Weights of a small image classifier.
Model: 4.12M parameters, 24-pixel images, arch vit, norm layernorm, activation swiglu, patch size [2, 2], layers 14, width 160.
Training: muon at rate 0.0026, 7700 steps, batches of 128, held-out accuracy 76%.
Data: trained on photos of arthropod specimens (BIOSCAN-5M), 5.1 epochs.
Rows from block 6, named by matrix and row number. Rows with one number belong to one attention dimension. Each number is 500 + 25 x the weight over its row's rms, rounded and kept within 0 to 999. All counts start at 0. Numbers have three digits each. After the name is the row's rms in percent of the matrix's.
# q: attention query, key and value (stacked) (model.blocks.6.attn.qkv.weight, 384x160, the q third), inputs 80-159
# k: attention query, key and value (stacked) (model.blocks.6.attn.qkv.weight, 384x160, the k third), inputs 80-159
q.29 089:482515467528475512491522478513501479525513520491496477515545494531494498490504492462468527496500506487477525464518456500534462503493559492527504486532498499476494503499455541463504542522500488519491521450504538466488542531455474507494526501
k.29 088:533484451504513481489522458499483447525526528488515534490480534547487461464516540480535492560474479520529486496514481501533495486497490533450461509507497517511484456490517514497530493464544504458514531451549533514515449473491486517497491505
q.30 093:531519514482498505466527528526540535472513544525523494539519496511501511458537488495500500496481505442509532480487500475532504544474468504444529487510506512505499495479474540517489512474505502517501459517522524450484512463492508474448539475
k.30 095:478507461500518442503483506512524497534482511466515522514511541491475495496503493521543500538521519542549488477485440522509526496466521531471515494475515513497485506506514487490501509534557544470509507485569513537519529502522519499515484517
q.31 088:529540505513480472566518470491471517475529558517518528494516484511497528509495515516503532453501495480447480503465533529497517503499493482489496453490538447487466542447511475519509530509494531514499476489504502488503495484518524496474486538
k.31 091:475492489533512492523537523478509486469489485527496513469478544469582508510463520540531474503488476489549498519514518515509486497545476496483500512491475496484515479448494480533464520502497471517490533461489487567490488533526488527527482497
q.32 103:541549510497519485517499539470476442512454533502520495496528514477473524494511488540499526506517468500489470479511497487519502555491491512525496497501524478496476483504535539493500490496526532456520482499509471498483464471541494513507534468
k.32 100:470458537469446548506487479472473498488492478566509489495500520527502464487499522461488521505508550505472439516513495514515490495476517513477555576558513540508496497499481490503540505490521468512542491496502527488520497541479498507513520477
q.33 113:500481510469542507501482487503489510513518458483535518486495524489549504517490540490524517531515482528479458514492489500472481476503500554522513472485499492481526504510485468504480507482485532495484516526489490523505520500461527516584490512
k.33 107:491476522480480532479492505504462493520532495481491544465556476529464554487490467527495508477458564501497547506513482495477463504466520458504468453497555477487434463498456531510493515487479505499499492535503530450465514451496521516501486466
q.34 104:487525530499502485523536480497498473518470517502455504484477499505517484460534505489471511498488506533510497499542503550508516524462480543481496467504484456507496476523489544471538464493541542525531465529514531576480530500556503501532537514
k.34 095:531503516486510499529475482512474501495520463493504492473501505467578478536519483546463493542512487504566482490465517518496520446539475503465495503531471465484523495516436542493527527533475507533490498508507510506482509484501458498427502508
q.35 104:464490487505489480480501461510528486501504530494491493489487539522504532487479504471478490477516513527493529520527526493525472523515538547532495462510504452515523495458505509496519506467484483512446475559485479491501529471518534530500491483
k.35 092:518472555512507524528497529486527509472494422521485517477503457497536462523473536487474521455474529513516538503467486522470527480474516490504555465432484475502468503528485507517509492471500541477508518475536528485515562505501480519487472476
q.36 101:515473504496504535466509498494466517483533575485564488496529498504494520515509507469493494521478537533490492514466474508544526503538529479512485527485489465496492524516531480491464538496497520488462482471476457459453498446432451508511486521
k.36 101:433499536507495497502549519451502513468486478498533491490515540518489474491542529490491500482534482475480507518490536441487440521517511450533556510480507531515497492487472510439504495470502471461510522512493486523511494527519542506545483507
q.37 098:520487435470523521520508541534484502493476494524496543517471481498550502537532525522514487496521482535475527506478443495535500478514510532463532507527481540497478500521467515492475466456499504447504483487524482480510498492487466513497510467
k.37 107:454528507515508435477513513478492482524454469479515489504519501492481516558471508467515464479499487493510474513511517471479497548479489471500498482498478515515553522514493499498534520548495518538513481493523471491477509512468535503469515501
q.38 110:494503482516469489510511515513499483462479495525516476512543519520491535483495462491490479542474503499453501456517484517487474487533501482466499497509482466527484496485498484497545520491518530516534511497505475460491494538556512526553543496
k.38 106:500548509440471509507535516515449495527508516517521510522498491520532453514485498478496460499499474480493516529465455474494515459531505508487463500510485509477520487506490534529472518484517478475502488496521513511438465458519451491497477475
q.39 101:491503549472527464494496494473526484464527537533467502530475496526482501504491489513523488512518554502502494483534503500516507486520521515499477483511523483465476524477510546512514555504528509543547459505479502514503507521523531489545504508
k.39 113:540501496493477522514533466503488475486468455516509519502506533530500525500547499501474518525501497517480469519493488506507482504502488519505546524522512492509486480452461512501480454461502469520510502514488535473513529490551484492491512502
q.40 091:509496542532515469507469505524493483482523490486503531493470507485498539456493485462475502502518490466511520478473561493493519518530465524495501469520501519483500490499508507522482496519495530475451513452497474495526480515488486518488541539
k.40 103:539500506534468518483517515476471500507472491499507506465496513525505480493482462489525482509450520504450516466465534535519460458483516537531491532493484508498475501481494483521502498453503474474523466486478517486532502503525483511514482489
q.41 089:511466527499508502513493533490498527520490498520535492496464501505507481515520503553539493531488498536525483465508491488493569537484492537500527523509450485497482532485430488516505471498489440537508500530521458489527523484466505498526517507
k.41 087:458516492501538528499487524489507486491510520463524463477514503518472540496494487525472539484515533509528505497475491523490536524479501459501488517463529479491504513525472456492539503538491562507503485501485498480582507499513483452502442526
q.42 112:475559505482509528490498467479490526423549504473521501509473489508532521487515488490485519539480486483522475540496506535517491545494514482514530490511481528479493503451515510510464462475482543486474440475484538479511507477443509526515494528
k.42 104:474480507530506518545504484490507528471545475456504538490478506511459496549457505487563478513488459481508458534501502520498460462457522484536502496514509484499454513459545515487539527486551489547486481482495531547482486466555469525491432481
q.43 104:500483541464521510501531456494512469524470503484512514542507540484514514536496507511453507489496483531487509463521480513515540480519518552505441519496475522476482502530513540506514503509499497483495502502547512520465460475485465483461483513
k.43 104:505493521507495479500482523469494481522479467485506471500483523492472505451541486494477519476455513562496498458511517510444495521500506497502481498553473532470521502512489481506561510521519474499511532481485501498548533528497478506488513478
q.44 091:512511525525524476509476539480493493501477491493547514508498479537506485517467477541537479493507461484487454448512514463507496472526457479468464532513495523494496542503539468482516454495462487453479520557512479521507468538483489520496493439
k.44 085:489488481471487549454495528482489509540499544478502487524465510507485506519486514488472520509495530493518529477528440520491479492490499497512517531537534489497543492487502474529476508488521518529474501487467500446522474540456510494555517490
q.45 113:542484530511494493507555494487518493512508447471495480534511485493479521468527481500465529541508507491536471497509487536529477497486490506525491467526525482508525469523520484514517533507502520510490476493466510486475527508495440498499530468
k.45 103:493509507507497503506504487486492493518486471537507486510461495526472439501493493473559493503502495492473473502533490478491509497422491494544513475479454540508530500496497514491503494510554533514501498514523522452488510506508466489480523463
q.46 102:452470463508510458475501525505484481515530488486516488496489543515492479506469465502544497478503481529494526529486489487499501516547508492524528505513518468491548490534481506511543508556535477525470531532489480525497492560517524504506476471
k.46 097:480494519479499498495509526479514460508486486531465523477515449495517536491509483472470505493508527501478502507521508497540514493530537462485462472469515493471480512528504488476527463472439477451503498497484481486492504501500558528463537503
q.47 103:504541524536507488552480518473476461507474528453490506464526480558476493514517482482506512533516504466479528560508541476506468511517498499539505473502481514532507493532525532454520480523516477511503489460448492474513506465532539519515500485
k.47 094:505479502471553524485483501505496504428527450515536493578488497528504543498474500487493524531521514496516509486480503504479494464492486517493566538474552483529498529513507518489485523470503489484464502528501479512548520493457501481505497519
q.48 113:479484512515478527506438502522509514508528529527540518488493514500507520494514451511489544511534496479535506517479531478538485498445520504523519493495542501478434509505439506495463472470488480478521477483472499491501471462526524498516505517
k.48 113:488430491509538482556452526493494489493494475520480472495511530495508508516489534515496501493502470457519477524485486512503546496480467560488526527547492528522495504494504487487556517512482495474485542468516522520491527483473503468479459510
q.49 101:501485498480490530497463502503537506483497451479502490516470502453521482481454490559496537509515499499550452474475534508481508538505476556528483513518472504492534489506531461470517517489527506532496520506467483535535505458499473487458535536
k.49 115:517503546500456568473521520545499501520510515491494521519487464461488504472507485484504527466478513500494503481489491521477483510471505494546539515549504552493465493484472531516488517494506466513524472486486566469507548493482481527510499461
q.50 095:524562464484507483498510550493529475510488488474527487498525457445490486506496481539500495494499509510475522506480479540503464500534525505462481539520482460510520505469530545494486545479513505532503511538512503475488490502528468489470494475
k.50 096:442501534505522449483472526480513498499473508515523501520532507515539505466495532497522528513508506516519503514502468490502544542494507498500463490483506497521522463510517475496490493505543501543541489498529517511459501494455438488495494565
q.51 098:492468480484511444473508492486502490483493534517471460458541471495477496508479541443502501533476543540508496491492489459492491472456521524500502510503480468529475473493486548493557494508532480488498524489528487501496469481537510491473518527
k.51 094:519506515462505492506496478542499478463467488473525502514559490455502475523535536495515509510511487534470478538434484503495493503557487478478498510510465490509533491502538534502463470453498486493539539512477508512527514508493534550499487531
q.52 110:497493482525487513508509512495506490528473498481482430543504521521499492524486472547450523518511549513507524503528508487493478491543538492518547507511491474488476522554485530495485566535489490507502530535512465522472520539500520496468443492
k.52 100:490490531471540498466499502484529519475522510535541475525493494494495497445514451456481500501478493487502533500509509484502513524528485501477476494499540499503499502521515533475532478498464458505443510497543439526491503475446495493478537485
q.53 086:520500533462488499486492514494497471570463531530489518505528524493506529516494511470492471519487504521456514491541429480498480483488509495461474509485494485500477479510516516523505495515501492495532507516600500490505467527506517479463439510
k.53 086:514443477443505486506522492493480509525498554489491482507484525519517497514569497514505504540497517493543499480502461488505472571553493473447465507464530476484544474523492444472490468525486510478498518512536458519511498503519485470522502520
q.54 107:494490517436536499528468485524484520521535492501507534461484471503515479477531514496520502498512486508506469536470494528495486540499505523498509517455513454488493503531530492473493498469519504500473447509524481515523481518510470533544487483
k.54 094:476502512467539545531496495490470486438488491458459515477562489472462505506490498504456525505525496483495540498494540479513486472487478461512482514512521469564490523499465484472517512499495508534528476552495484522488534480501513536548485483
q.55 118:491519523514511501447533509515492521494540541552507500509508528538483499507500525461471478494490518498469485495508438475508463486501538496506484548470499474505504514517491510514509529540475518504543522475518550465495536485457487472501488535
k.55 114:482522486502496539471521484480493492514487490511495517480505523493553533495583509500546476465498495493495484492526436514487471525515529446509475518520499514521428495480507480464483497481534511486518510500528515524500490503542514502513503489
q.56 104:472494471489510520526495458535482487518521487496486508446514477483504528497513487453538502492518516497500520489511453538514538462516533482461520531571517476479476498504490472478508494498458490503489505507542502479493509497504434556477494530
k.56 111:520528498549494486494524513457467450533488540502484479467517515473540450482522511464487513513477426500518501474500525466494476492536476443467481518507499507492532500509454481499516481512504494501491475517485471529508509535494523464507495536
q.57 094:516515522537457511529536513479512511550465488489495475482493459537510485511516481531486500452522453495489516517524473501511498535490523498480530533493521484541516460512502524496549477464503508518522481504502527496525486517531492514538510494
k.57 089:513470519482468494506487483498498439531467479504509502546484457499487462474510535529548490512507499516548461466534511519550456498456490536484501490503476504539543519464455486530493528507516520490528469491487519471525483545473474508494511502
q.58 106:519507449510457541523504491509480466535506495451454462501457511522515443512511548552529493495474485487549495508548476483508522497496507478510451492490469465518473517502501463499515494496508476513527534527520544502526533499447507504449493484
k.58 107:538497475482506487480493480553511499510501500481498478500467508493496515504479483499506512521522490497513482467518518524542482517483475493490477495503492478473543504482526492502521471518493542510483491488500450517501474480495478471484541548
q.59 105:447503485495527470501479503500481533486532494504485506483550512477480530486480496477534533519519510505514514497492501518498465532488522467524479520488518535505534497505445499518518500477472548525478486421464469494504513520554521491488464482
k.59 110:545490497494506481512476522536479463526483519561478553513508499485498485526529485497510488486496518485489530473506506527493498475523542494475476540541502503537446516498511523524477514455472518482484504517465535460488515482498512493495500527
q.60 118:479506505480544520454504470512509513498561459525512470498478498518504496492469534504505485503504515471480507515458534546513452482490518518526526495490488508522498538491480476523464506505528461559474536509482508488489489483486532480504471511
k.60 136:505502534470483509486480477507466493486488504488493497496505525520497532467524469526493466498501473494465492580471507500534482507466424520547511451530504515489481469517465504512482464497500471500538465497504511487453480471480524539503500459
q.61 093:492486507529482537504514504517489527500467489484528486502452501474521493469517535516530524481479506524546487532499477478477511507475472496461501479510480531540498477496502517521491478468508495464498550511482468514472504510485554530505499530
k.61 100:490508478523496432528460541519536537526493528493470479448496479504460481522485499504491505487496505465505503476528475465492536524476534503509519463500480470472501518533545529469496546520463488511483527485488479520522483516477489491535492504
q.62 101:495476512461528553481500526514489518476503474479491476462493460531483484482504451547468497495536527489529446503526520517486529494485505493480512528513486483535493481508548501536496531464492502477489494493466486510491536500505460460510522504
k.62 107:499522498498486527529465506480544506485538495453539488469488502444456437511480497471489533503498469497524495536510492498528498455442478498537539496529484500496534533466484510524514494488530488579511479529505527508482531505508475478507473484
q.63 097:506519506516486512515556509541474485488488530499451475444478501473512528498536513489477453515480501465455545524528484546485547502507512519525480474514483557511500511470516486506477463522487473474472508465472526505467506508465503499503511478
k.63 099:519536499532501480468524489486484498514525551477525508448485490492475482526514491512493468478509438496531507500498538457510504515473522512438484489478546464451477478532517488504512499514475504489520511530489475564538503496503507509484485524
q.64 103:513524492490491543503507511508525503459437469550492501509481502487481556445498526523495492524480512520538473525499510523501473519509478521491506521498479497494500464468464563477489491478504493505534477495464505499515528487487482521478500498
k.64 107:499485479508512486496431536488472469466534506480536507490472479506520460530492500492501488473533528499498531489506505540555519473512526533457526489476517449544480541515523501536500542498460490520490497468542498446509486511464474517512521532
q.65 108:489497443468489499512499520518468455554494520566479515481545466568543490517532474508517477543498520513502499494504500493527509495499419491491546525476493522519500492533523524504509515526501473497500524470519506499512467492477478498496476532
k.65 103:504488485524527526503516486504480518507535505488495458522512488511504477525488525489539460510510518541450523557526485490507522504477519493485496507489473517495533491489552496473485445457497541460479494513466524481503543496473516545537511480
q.66 090:522502506480460483511510488523503500482519493472494470464531484532536461487496526488490518496501503483492531492496492512532477464508465514460526454511478482494507546467486463491494519482474525491498507529492493528506461509494494511540524566
k.66 091:513505509503483490485505492475482492493485447554539521504461527541523524471456506510504503526470476495534477451545486488474455542466484488514473492544500518491518460474479488549503489461515473478525511457498525518452565508533511477496499472
q.67 084:500475498511508508455520536506538466530498470534504508489514472474491555472509505486521483456538508513484485482528466449504499430482465473499453511503530463491525493521509521517545500543496481478505539496461523502467485520467507504536540517
k.67 096:489527487480483505428506486518498501487529483474485497504547547446465494516505489481496490446525543520508549526487455507502462520508527533487523572518500522510496493490536498485485542507470532549491464525475477506510521521475499516520497538
q.68 117:504471527489467450524492520499512497498474466458495547461492509545535477499516476500498468528510466484481465510513446507521470507534509496512469478495488497503495473503475527509491499508482519538460501508463483477507510527525502512476518498
k.68 107:481496507545501492511522492514479520504475483496497503572528485478494467475471495513481514490521515475497510491505505498471529466522487483497551502493500500542519537509513485501552505551475517473496462493491534464492521526493468477486480492
q.69 103:478476531533488539502528511531487512477525493487537533537498485500508510507483527508499491541463533520480538511472495464491453474486473502489473541470526525473513505465521444509479533498468496490486481516523492491511539487560560519501551471
k.69 104:434470465498523414471473534492498498467488493504470490504459550473521524509530542520502567499522479489507465469540510521514513536486474500484544498501514463553512504492500486509516514468493500515496509484527522540520496532469443489467512561
q.70 094:498458543506483537527515463449444527482503467503472519519494506505509504505480492474447507488488487549512518510505487553545462447496547478570475495480499468522537501515498539487489510466512496489500503457476499503513499552513544482493529446
k.70 100:527519505497490525464505474491533493475501542482525509505533485502503493502522491537454502453519479466535510503504519510488513504487447509479540518514568429488485473475565526521507473486477529469475530484503504491527506502484466484526482498
q.71 092:466524496478543516538489481531486472478541505496478497481542457476509521536484508498467495482467490539478529494477511538478518538503449501478552484520504478480507488504501507488544478481525512520539496523517499488470520501482521516508458488
k.71 089:470521467545524472487476456531537498506486529519512454544504511514487547445485511516490477466497517483474500555480541461476454517465535475537459481514519522530515496501512514483497479488511473497504529464508519481505479484478524507504524494
q.72 113:507525499512525515511501530462504511480500518468471492506481514492490483499552494532520514462510507480520510489461528502477507526489481553478514487510498520552456498473503502508457477467458481506507456483537528491515478494470537487488527522
k.72 108:494481457520504474543512511538516495500493518537516501504516501478479524501474490515525503513447433538510479525468511490482544507510499484493498496507468509495521529524485486506528511545559470503474491489497471496480508480514496476513495510
q.73 105:503514509498502481504491475512478503466510531463462500490490522538528498526517530497480522507494465495514529510492515480463509536511517520493499464492482520522466522508507440484492483483485542471472439525512530488509469475527510504500514500
k.73 111:517463485601525513563495460496478525507470474513515488523501484458444518512502498551519511512479510490473465477474539492494532479486503494542501514501463486485552495487461531514529499482530490467503516570530535492486481504538505523486519489
q.74 092:487495480515514489523469494523513530487444485523525484461513516547471489487517524468458534502529479535465491517482496512537520517528481448518517503492498475506488508500498516513538536463529500479489518495525521450511521511489515476526484498
k.74 105:506495518467465523507514461519485516486507498501507526516473519531474483524478467496475519485472522500462474517494491504474504459504476523515532459536524470533514451459525504479470488468469495434495457466512508490515498514516499494496485451
q.75 094:513518509507502481522469502465447544519510459487490474483513505497470472501542504505506499507471510531475545465533529525507488474488541483515496530455502517469507497497515512498513517459498566502515505519475494487447521451514481498492495503
k.75 095:437487519523500476477516476506531549488527545460487500532518497490445490494507491476440508525498457493503489513453519478504515507474468510487504484509538455530518450494509486527498476538533496512508505476529486485540484484462559510509465546
q.76 097:462536505491449472518532551525475474469487504462480497446475471516513502519560547500521520485505487532520504486507495478493469475469508489476475470491487522533525441513527487494475483519495492506497465514478500557494500531512494542532541510
k.76 093:492461546489513493521494517482473465489510484497513468513518504488464519477489485541497505515453522496499494511472506521493499502492471473494515539489531536530509522541487517523522539439502533500513498517468504473497512471506453482483472489
q.77 100:541507522508497481523534484508466468521488468486493476495460504492477512500489539499504517529490471497536464514488483545508538507524472537469559453488484485464471529518486489522518508487465476447529540487494504503503518527519522486511477482
k.77 108:466475524528476498518453515517523503504484519529472510498503520531558499501529522476497478488495507437501463508518520503499475520481553491512508502486495481470522499489501497516528475536508478477454559487517536480480487531439511491502537523
q.78 089:496499526509563506486493535482452532512436483500474451470493470516538461484503501503520516496525487484494467503490486462496492486512472488464558501491508544455505493558498522489512526463521540487472503489521438504511484515524508504503493485
k.78 090:470464491469514477529477482511523508510527488513453474493489523488495502583499466489472500497487528500436529510537499476520477481511548538474501501526503514462487479501481488504486476504452472509523489516544499518516512545528511481501507524
q.79 100:500500522501491494521493527473489482550509506482438478524524446497546518493518479467524486477471509513469540513495512495463532582487460480464492492530505515485530460489504481492501495489498513532510501543512483476513477478474465441479492516
k.79 100:490490478524527478521501503512518519466517532498486465526536541506452495500493486472514511528502525484503556494459539478498471491495517482504441505499529485460471536538496489470484504562519461499512478428496505513506507463482521527507502522
q.80 097:489498491536506528474538500463471530490510559524546518487532524500486481503515473487557472498502541472488483526509475526461516491489519512488520473472527534471494500502481520456519494505502458504481477474478525478542492514471502506485509505
k.80 092:486533488514496455512518498473515498461484490487435522474525480476533516515541512474518488517543487524472471515564489512503527490502510477474474525492488475521551521492508483454509444472474492494473509539529486526482484547511523487525551519
q.81 095:459501532546553522476490472517492450513515469515501476489528484516501540495554542515462514488492489511530472502530544510476529487482475510502510452535517502543508477510529501532469532497536510511508478498513482497499408504504486421508540481
k.81 098:490443471444500542523493504496493466507491513462517461478505492487486519493482471509514431503472557498471560506473507501494531503513475526532502544473478504476485490451457497497493528507494528514536547487465533527489509521479459506491495532
q.82 088:461436482503512529455493488508507541501500532511498486501552537474477490456476520534518487454555534519481506515495475504514537496460539473482483537495511473509531509482482480491553524523464485497515484477536560506514530477508505518500516512
k.82 090:501506483457494505464515495491508513505524490545505514491477461493503508485503458484510549552528467531500511503484480506469534509525511533464485522516528501544457489454479491508460499450525501480522479504472490571490508496543521465558517494
q.83 093:495498553443451502481553477542486517564509486531492501473470508521500534490476489522515488485503490462494502478461486455495480506475491532528537467488486498512465567467518470504517512486488525455525482510551514486485543460499490511488491547
k.83 100:508538524536505462539488462537463506486466523512473497519513489519548445488491526484533495564531491514487484457494497545495530496469517520474487489505464490466492483492485482492502496509530513477504480494511496509475516466526490499489472468
q.84 101:491507545499463503477498508529527469505543483483495500522485494468519508546479471430472533502486533524484484478520486502442479531483558497495463526513479489538509507504506499553496500524528467527513513500490483517499474499476534496506477444
k.84 096:497496496463512496472482541458502474470501534478513491497497522510477522492502491547513514492470497474506512515518532477495519494526484534481476517469513521496455549487469545507530523556507497536536474526450496527495473455555482492495528516
q.85 093:481506526436528540477509498495529480474524498467496513503497506430470512527465496524493518512512465472503469487508475499500497492513501506532489517526552504446471509512469525506526499509482545526528507502487480493491538499461482482483503460
k.85 093:526511476498467467457500524526500472473489552497490497515486511496518523493511498485508511486512512474488526525522482473519456570498497498475494503490550507484488524515530471516517504555511498522472526500498470494515506579485530468482497527
q.86 118:519561483530471511547541532496476481472514531528475528454505524492500560473484497510513480473488434464485478501495535512470507523495459511524503472499504487490474473497488500482482460517482513528485494525532543473498518478466476550528517495
k.86 118:523526477533563511573484492510466502521453470482529469493527483470485482468470499506519486514482499527481508505490501519516491516504537494493503484480470494500547535547484500499488526441541511478495484495508503497468480462532464540514474479
q.87 082:511474500504516508513545449487493464472490478504478474513551502494538449507466511561501510472496494530570531508532541479461504481517510503481448479528510467490507500501534474462528516522525502462507494493521511517466499482493518446476473532
k.87 092:458542488484490481450536479510513453514483517479505558505514501491524526485492512514515471520553509504527475502503505513434455532523514499499478500463530485479491473484519532488477482470496506487485523504471528532511512520497554507518499537
q.88 089:492536493517491489500510552469470548473490476522470533528478500502471530495494529494501510516492495497478488491542492503533489479489473496543515509476535473536508485507503530546520454516537468496504526513499462510470562480510487544494556486
k.88 096:522520502468500516539486462524440561556520517498520496479477503502480490481534489504519506500521463455495504508504489525555525527551500563491535512508521513481511514527496483549479535473494536491486514519549508478535498484482480482479462484
q.89 086:492513527510482521481472494514507500476540506490494526556474517501476499537523486443543504453474520512522508537497467546463481534519513559498500510476501496501459509472530464538498495535521532485513504492567539496514508511471499487514491464
k.89 080:478491507517518498515468498500545473463471490521541522469499496466477500476483492484469514476512495459496451504458574489531492516474465454555492462507520494511487483496531499474509487479483456501478474503511519494520511483512485523526522484
q.90 116:431524502492514479493508471475522510469497524521512509519466491522510509494519498483543478489512533474532497487488479491461492553481517514439501518526493483519477500476490498483468447508527495540485490505497502541516454500510531529484497485
k.90 101:503497509466451456508501474482486479463521507473511495506512469457484500495518495554495487503516471510461474487539502483513537496506478456474483463499506517521525544535467477496512505529487459557538448488511482491527529485481505505552503491
q.91 105:510535531553471490511453518465481509545497495493521469487492568480519527490474465462506464502504491461500561491495498540494499537488505530526516443491480492512522508527478506492478500491482514521498537460510531513510498554534459523522486494
k.91 098:515493515479476520519497533498502558498530517515521505515506454516501492488495505500472487487459476492531497505473519449521487477484487499543486544509480476483501523484480458514494506533497517497503500494475504438443509440478481490540518471
q.92 082:504497517525480485510489496478535524494511501523538503561485527460533527498518473497525534477480546470483492475491480539506441444490506526525554513489527515554501505478531530521442479490498498485520497530504526483492486503484555472508525493
k.92 088:521514509508499496497487515567514533518510486483500479464468467491471464544547533514511493465494496520525495507504484525547542536509514496501523465508479511504479479462464519484467512476488519473498515448510496540508495502502435463534528480
q.93 098:536462491481527486497487473485519550484490460458471476543541465485478514491462500513493486505463509490495506472504547480498525472507507470499539530507521536482512511516489538522502513498485479524515537554462485466475501550489517520507476462
k.93 104:481497530489475482460510477521520488526526514507540516492487506547503489526574513477481508507530493488519482505505510554535466521543535513484472509502501504479479509476555504516437465533482531549483509486484506502530483507479520497471518520
q.94 094:499498449492556460468530498511538487479445515531509526512465510486463469501515487502527495448451509497484495494489481488528547523497534537524500462534471480496499495509514525519528461511508486491478526483529513497497496492504518475531513481
k.94 091:530509544470438522500535491549471507511481539466511510482514495549555504528527508521483505482527517505478491512512482529474497511498508501547507488514506472532481521521506480514488527477475456508501494551518491476508489514529546493507526500
q.95 093:505519493531517522493496475513517487512517533503487470480465495479488512521446525478518469472505506500536481531502515498521519519499489542549497504497499503485464500515512477503457457518517456489511484482469474512520509480476465527511469526
k.95 091:529513534498501529526473480460471513466472477466540514472554501538453515498478502477496442504527524526477514504450500473466493473487491485503450469500493508493543507543518505483514538512526464534503495516518519499497469511515491515520533452
q.96 102:512477469507530483496478481529486498529508519481496477473518489516516510514543531513460500501492502517462505459511532491503572492456508503516512451491449483486510496466448505495488580496484500487501552497489479487525450519485457505508501506
k.96 094:519477535527484554469466498498498509504488453475544505547500481530516497480528507526492471487495501515535496499503488524484453506489497488535442586536471492509525494480505504519501472470480490485503504509489533498406509521518517525494514495
q.97 093:516489514481524513477509464499490559512543487441527485523491487514502577519511453533485516523497498500486542485481512513491512467465525497514496490475484491508516524497487515461442501504504521503475485524448459443504507496506537509478494462
k.97 092:488518486541529503423451560501500474504545470530521449495512504505457477521510511498490479491496542485508471514525504515504493495462449497515508516518473490503488519484471509523482528509522497535555525502473473528493495538506498532474508495
q.98 098:500526468494540512482489480491496486522492465494455498512510493521525533475514482534507484449552492473474503468514546463508511529546502487515522487546494491508490517540512485514490503465490500515470463507480474506477499506491491458512491508
k.98 094:537490433472502532500522526513491478496528466478470500471528531522481506515482503485489484500510522571469520506487464516470465480503498481482520503501492540441490453484488507513523498547507528548540531511515494515519516516490530482443469499
q.99 099:507489511487470536511464508484488507478525481531521483461511492567540504451487511453485514484466507514522485497525543501532491501446515495487497461506483573549478520480515512520526519462486532484514542453502455487528516490492448536501508504
k.99 091:530486518467510490471517450511471516545489505494493502495514481520513508534506505503487471504522490486481522531446500524509474429534490514481530584532474553489511489480549489535485487517507501491495455482481511502472483537519524508492482479
q.100 095:529475529508467494523535488531487498491459478482506464516499483512446560496468518487488525534489456485500517519488517528520525501479496472566508497519466452467517490548476505496487527517479528522485484544495494503493515475529480507515520436
k.100 096:469510486509485486497510550493493464496517537519477505511478515549543492489485523474500495519444495518496513457558474481484498529509514499477465524461511471504492550501497473533507534517508501538506527514477475463456469490461509467467470490
q.101 106:496520516539554516476473489558521523495487545535514532462478479458480517488508518482476513507511480498481465486522467499549512494471517491495461538490516458448487498515449535510519492482502514488482524497521498434502446488509492536512522515
k.101 115:529516486496527535521482526504500561539474470478531459548481505502505496471513462491501479457479524545487514512539497489501524513517467510502491514516471504545498498500496456471532532462473491506519511564524492522449457493524462525497493494
q.102 097:474520482501529462497479508567497509513491514498537481520471470454511501503508538543506508482540513531516515477498486483500470520507524519455478557500527510463492448460469460494502491504468528476512513508512531512480489537487523512479477517
k.102 099:489481547553475508504468494462501505491497440496499512545476531514540575490522486463464525524483492510498468496484526480498509472483498481521489499510543477520471532516479500494510529462476483529499539496522466494490500474487517510482518545
q.103 102:505538456502466472531485526503474507535494484509535496558460477525465506539525503540499527500481498494451522542488513533483528496464468492495502459486524507543518459482503455499537462494489510467526488512533516530478470480479527504472509493
k.103 105:490532529552495496519513479512484495499485486492500490463537527536531557490455522494475518501464496492511474509443511529511490501505525494591484549492480463505523474490518487478482511447495509528456477502498499455525499479478446539502474482
q.104 099:493516506533483491535526514503472479543522458499498510525492531458518491517499482514486526511453470502495508538499516516493513470509480461506498504509496500469502528518505496473520471529541528461516504513542533528433552486536467511514455519
k.104 090:471541476522543482538521535519504457481449536494539518516476471491512506484425496478463526508533499454494474539480522463482477547494505457539544480485507499472521502499520512465479507465498496486465550500482527493536456454489515525478527511
q.105 097:513490525531499496509526485511487523473505507557494525489494535526465461478451523481485516531483468502528478511453485495503476461466514558509512526480480515492483498533494494504485482498471514485479463492542502448502508474547520523510489480
k.105 096:499503493483516470504492521516518476506482532497498495513480473487541495495504511489529493494462451512507501506577472453531547517489487516458489503496488460553497485518500502521522498496524484491508492525511484527470458473498498517476479482
q.106 098:496504531503510515490476513424534508518469498479462483547476493504542487479474466502509472557537519507500558495494502434484473532552497516471471521453528522480505544475482455507494510488464486518504515504467503493497510533493486483490494521
k.106 108:500478482514512506512515527495496508494542458511460483506536539491448489538537502476518522521492503501523499439509505470503487484506501518473512499504486520478527517533497546542497485563507507524504532500504524506548532469494497506487545526
q.107 095:520535495497474487462497512541544505488517533495539467480505455540503478495521477495504520502519495490503468527527484506477506476529494495467468466526508465501492501491476468504565486540532450500495472504486538531485475490475494464518533526
k.107 098:502501486474460485516542506512497454464481536532460484496491525491515545466454502504524524535475550499495514504518501492462499475540473533527501535484514495524501504470485470444493545484498507522510504494466471547496512532494519485502490491
q.108 102:485487455486466516537530514465494524465519473476490517556511501483458498491465508518479489520449510516535526511499469495491484497485459520479507532497480529542496518461485509528466471484511471514524503499501503493482519487489508517483512511
k.108 122:530512540534554516513478483539476512522466513489560549488464483509510453471514475487531495463486494479524463495467521550529531481484526520507486444477465538529510544506509532516484480505519517518468501476508484516496495455482481514495497502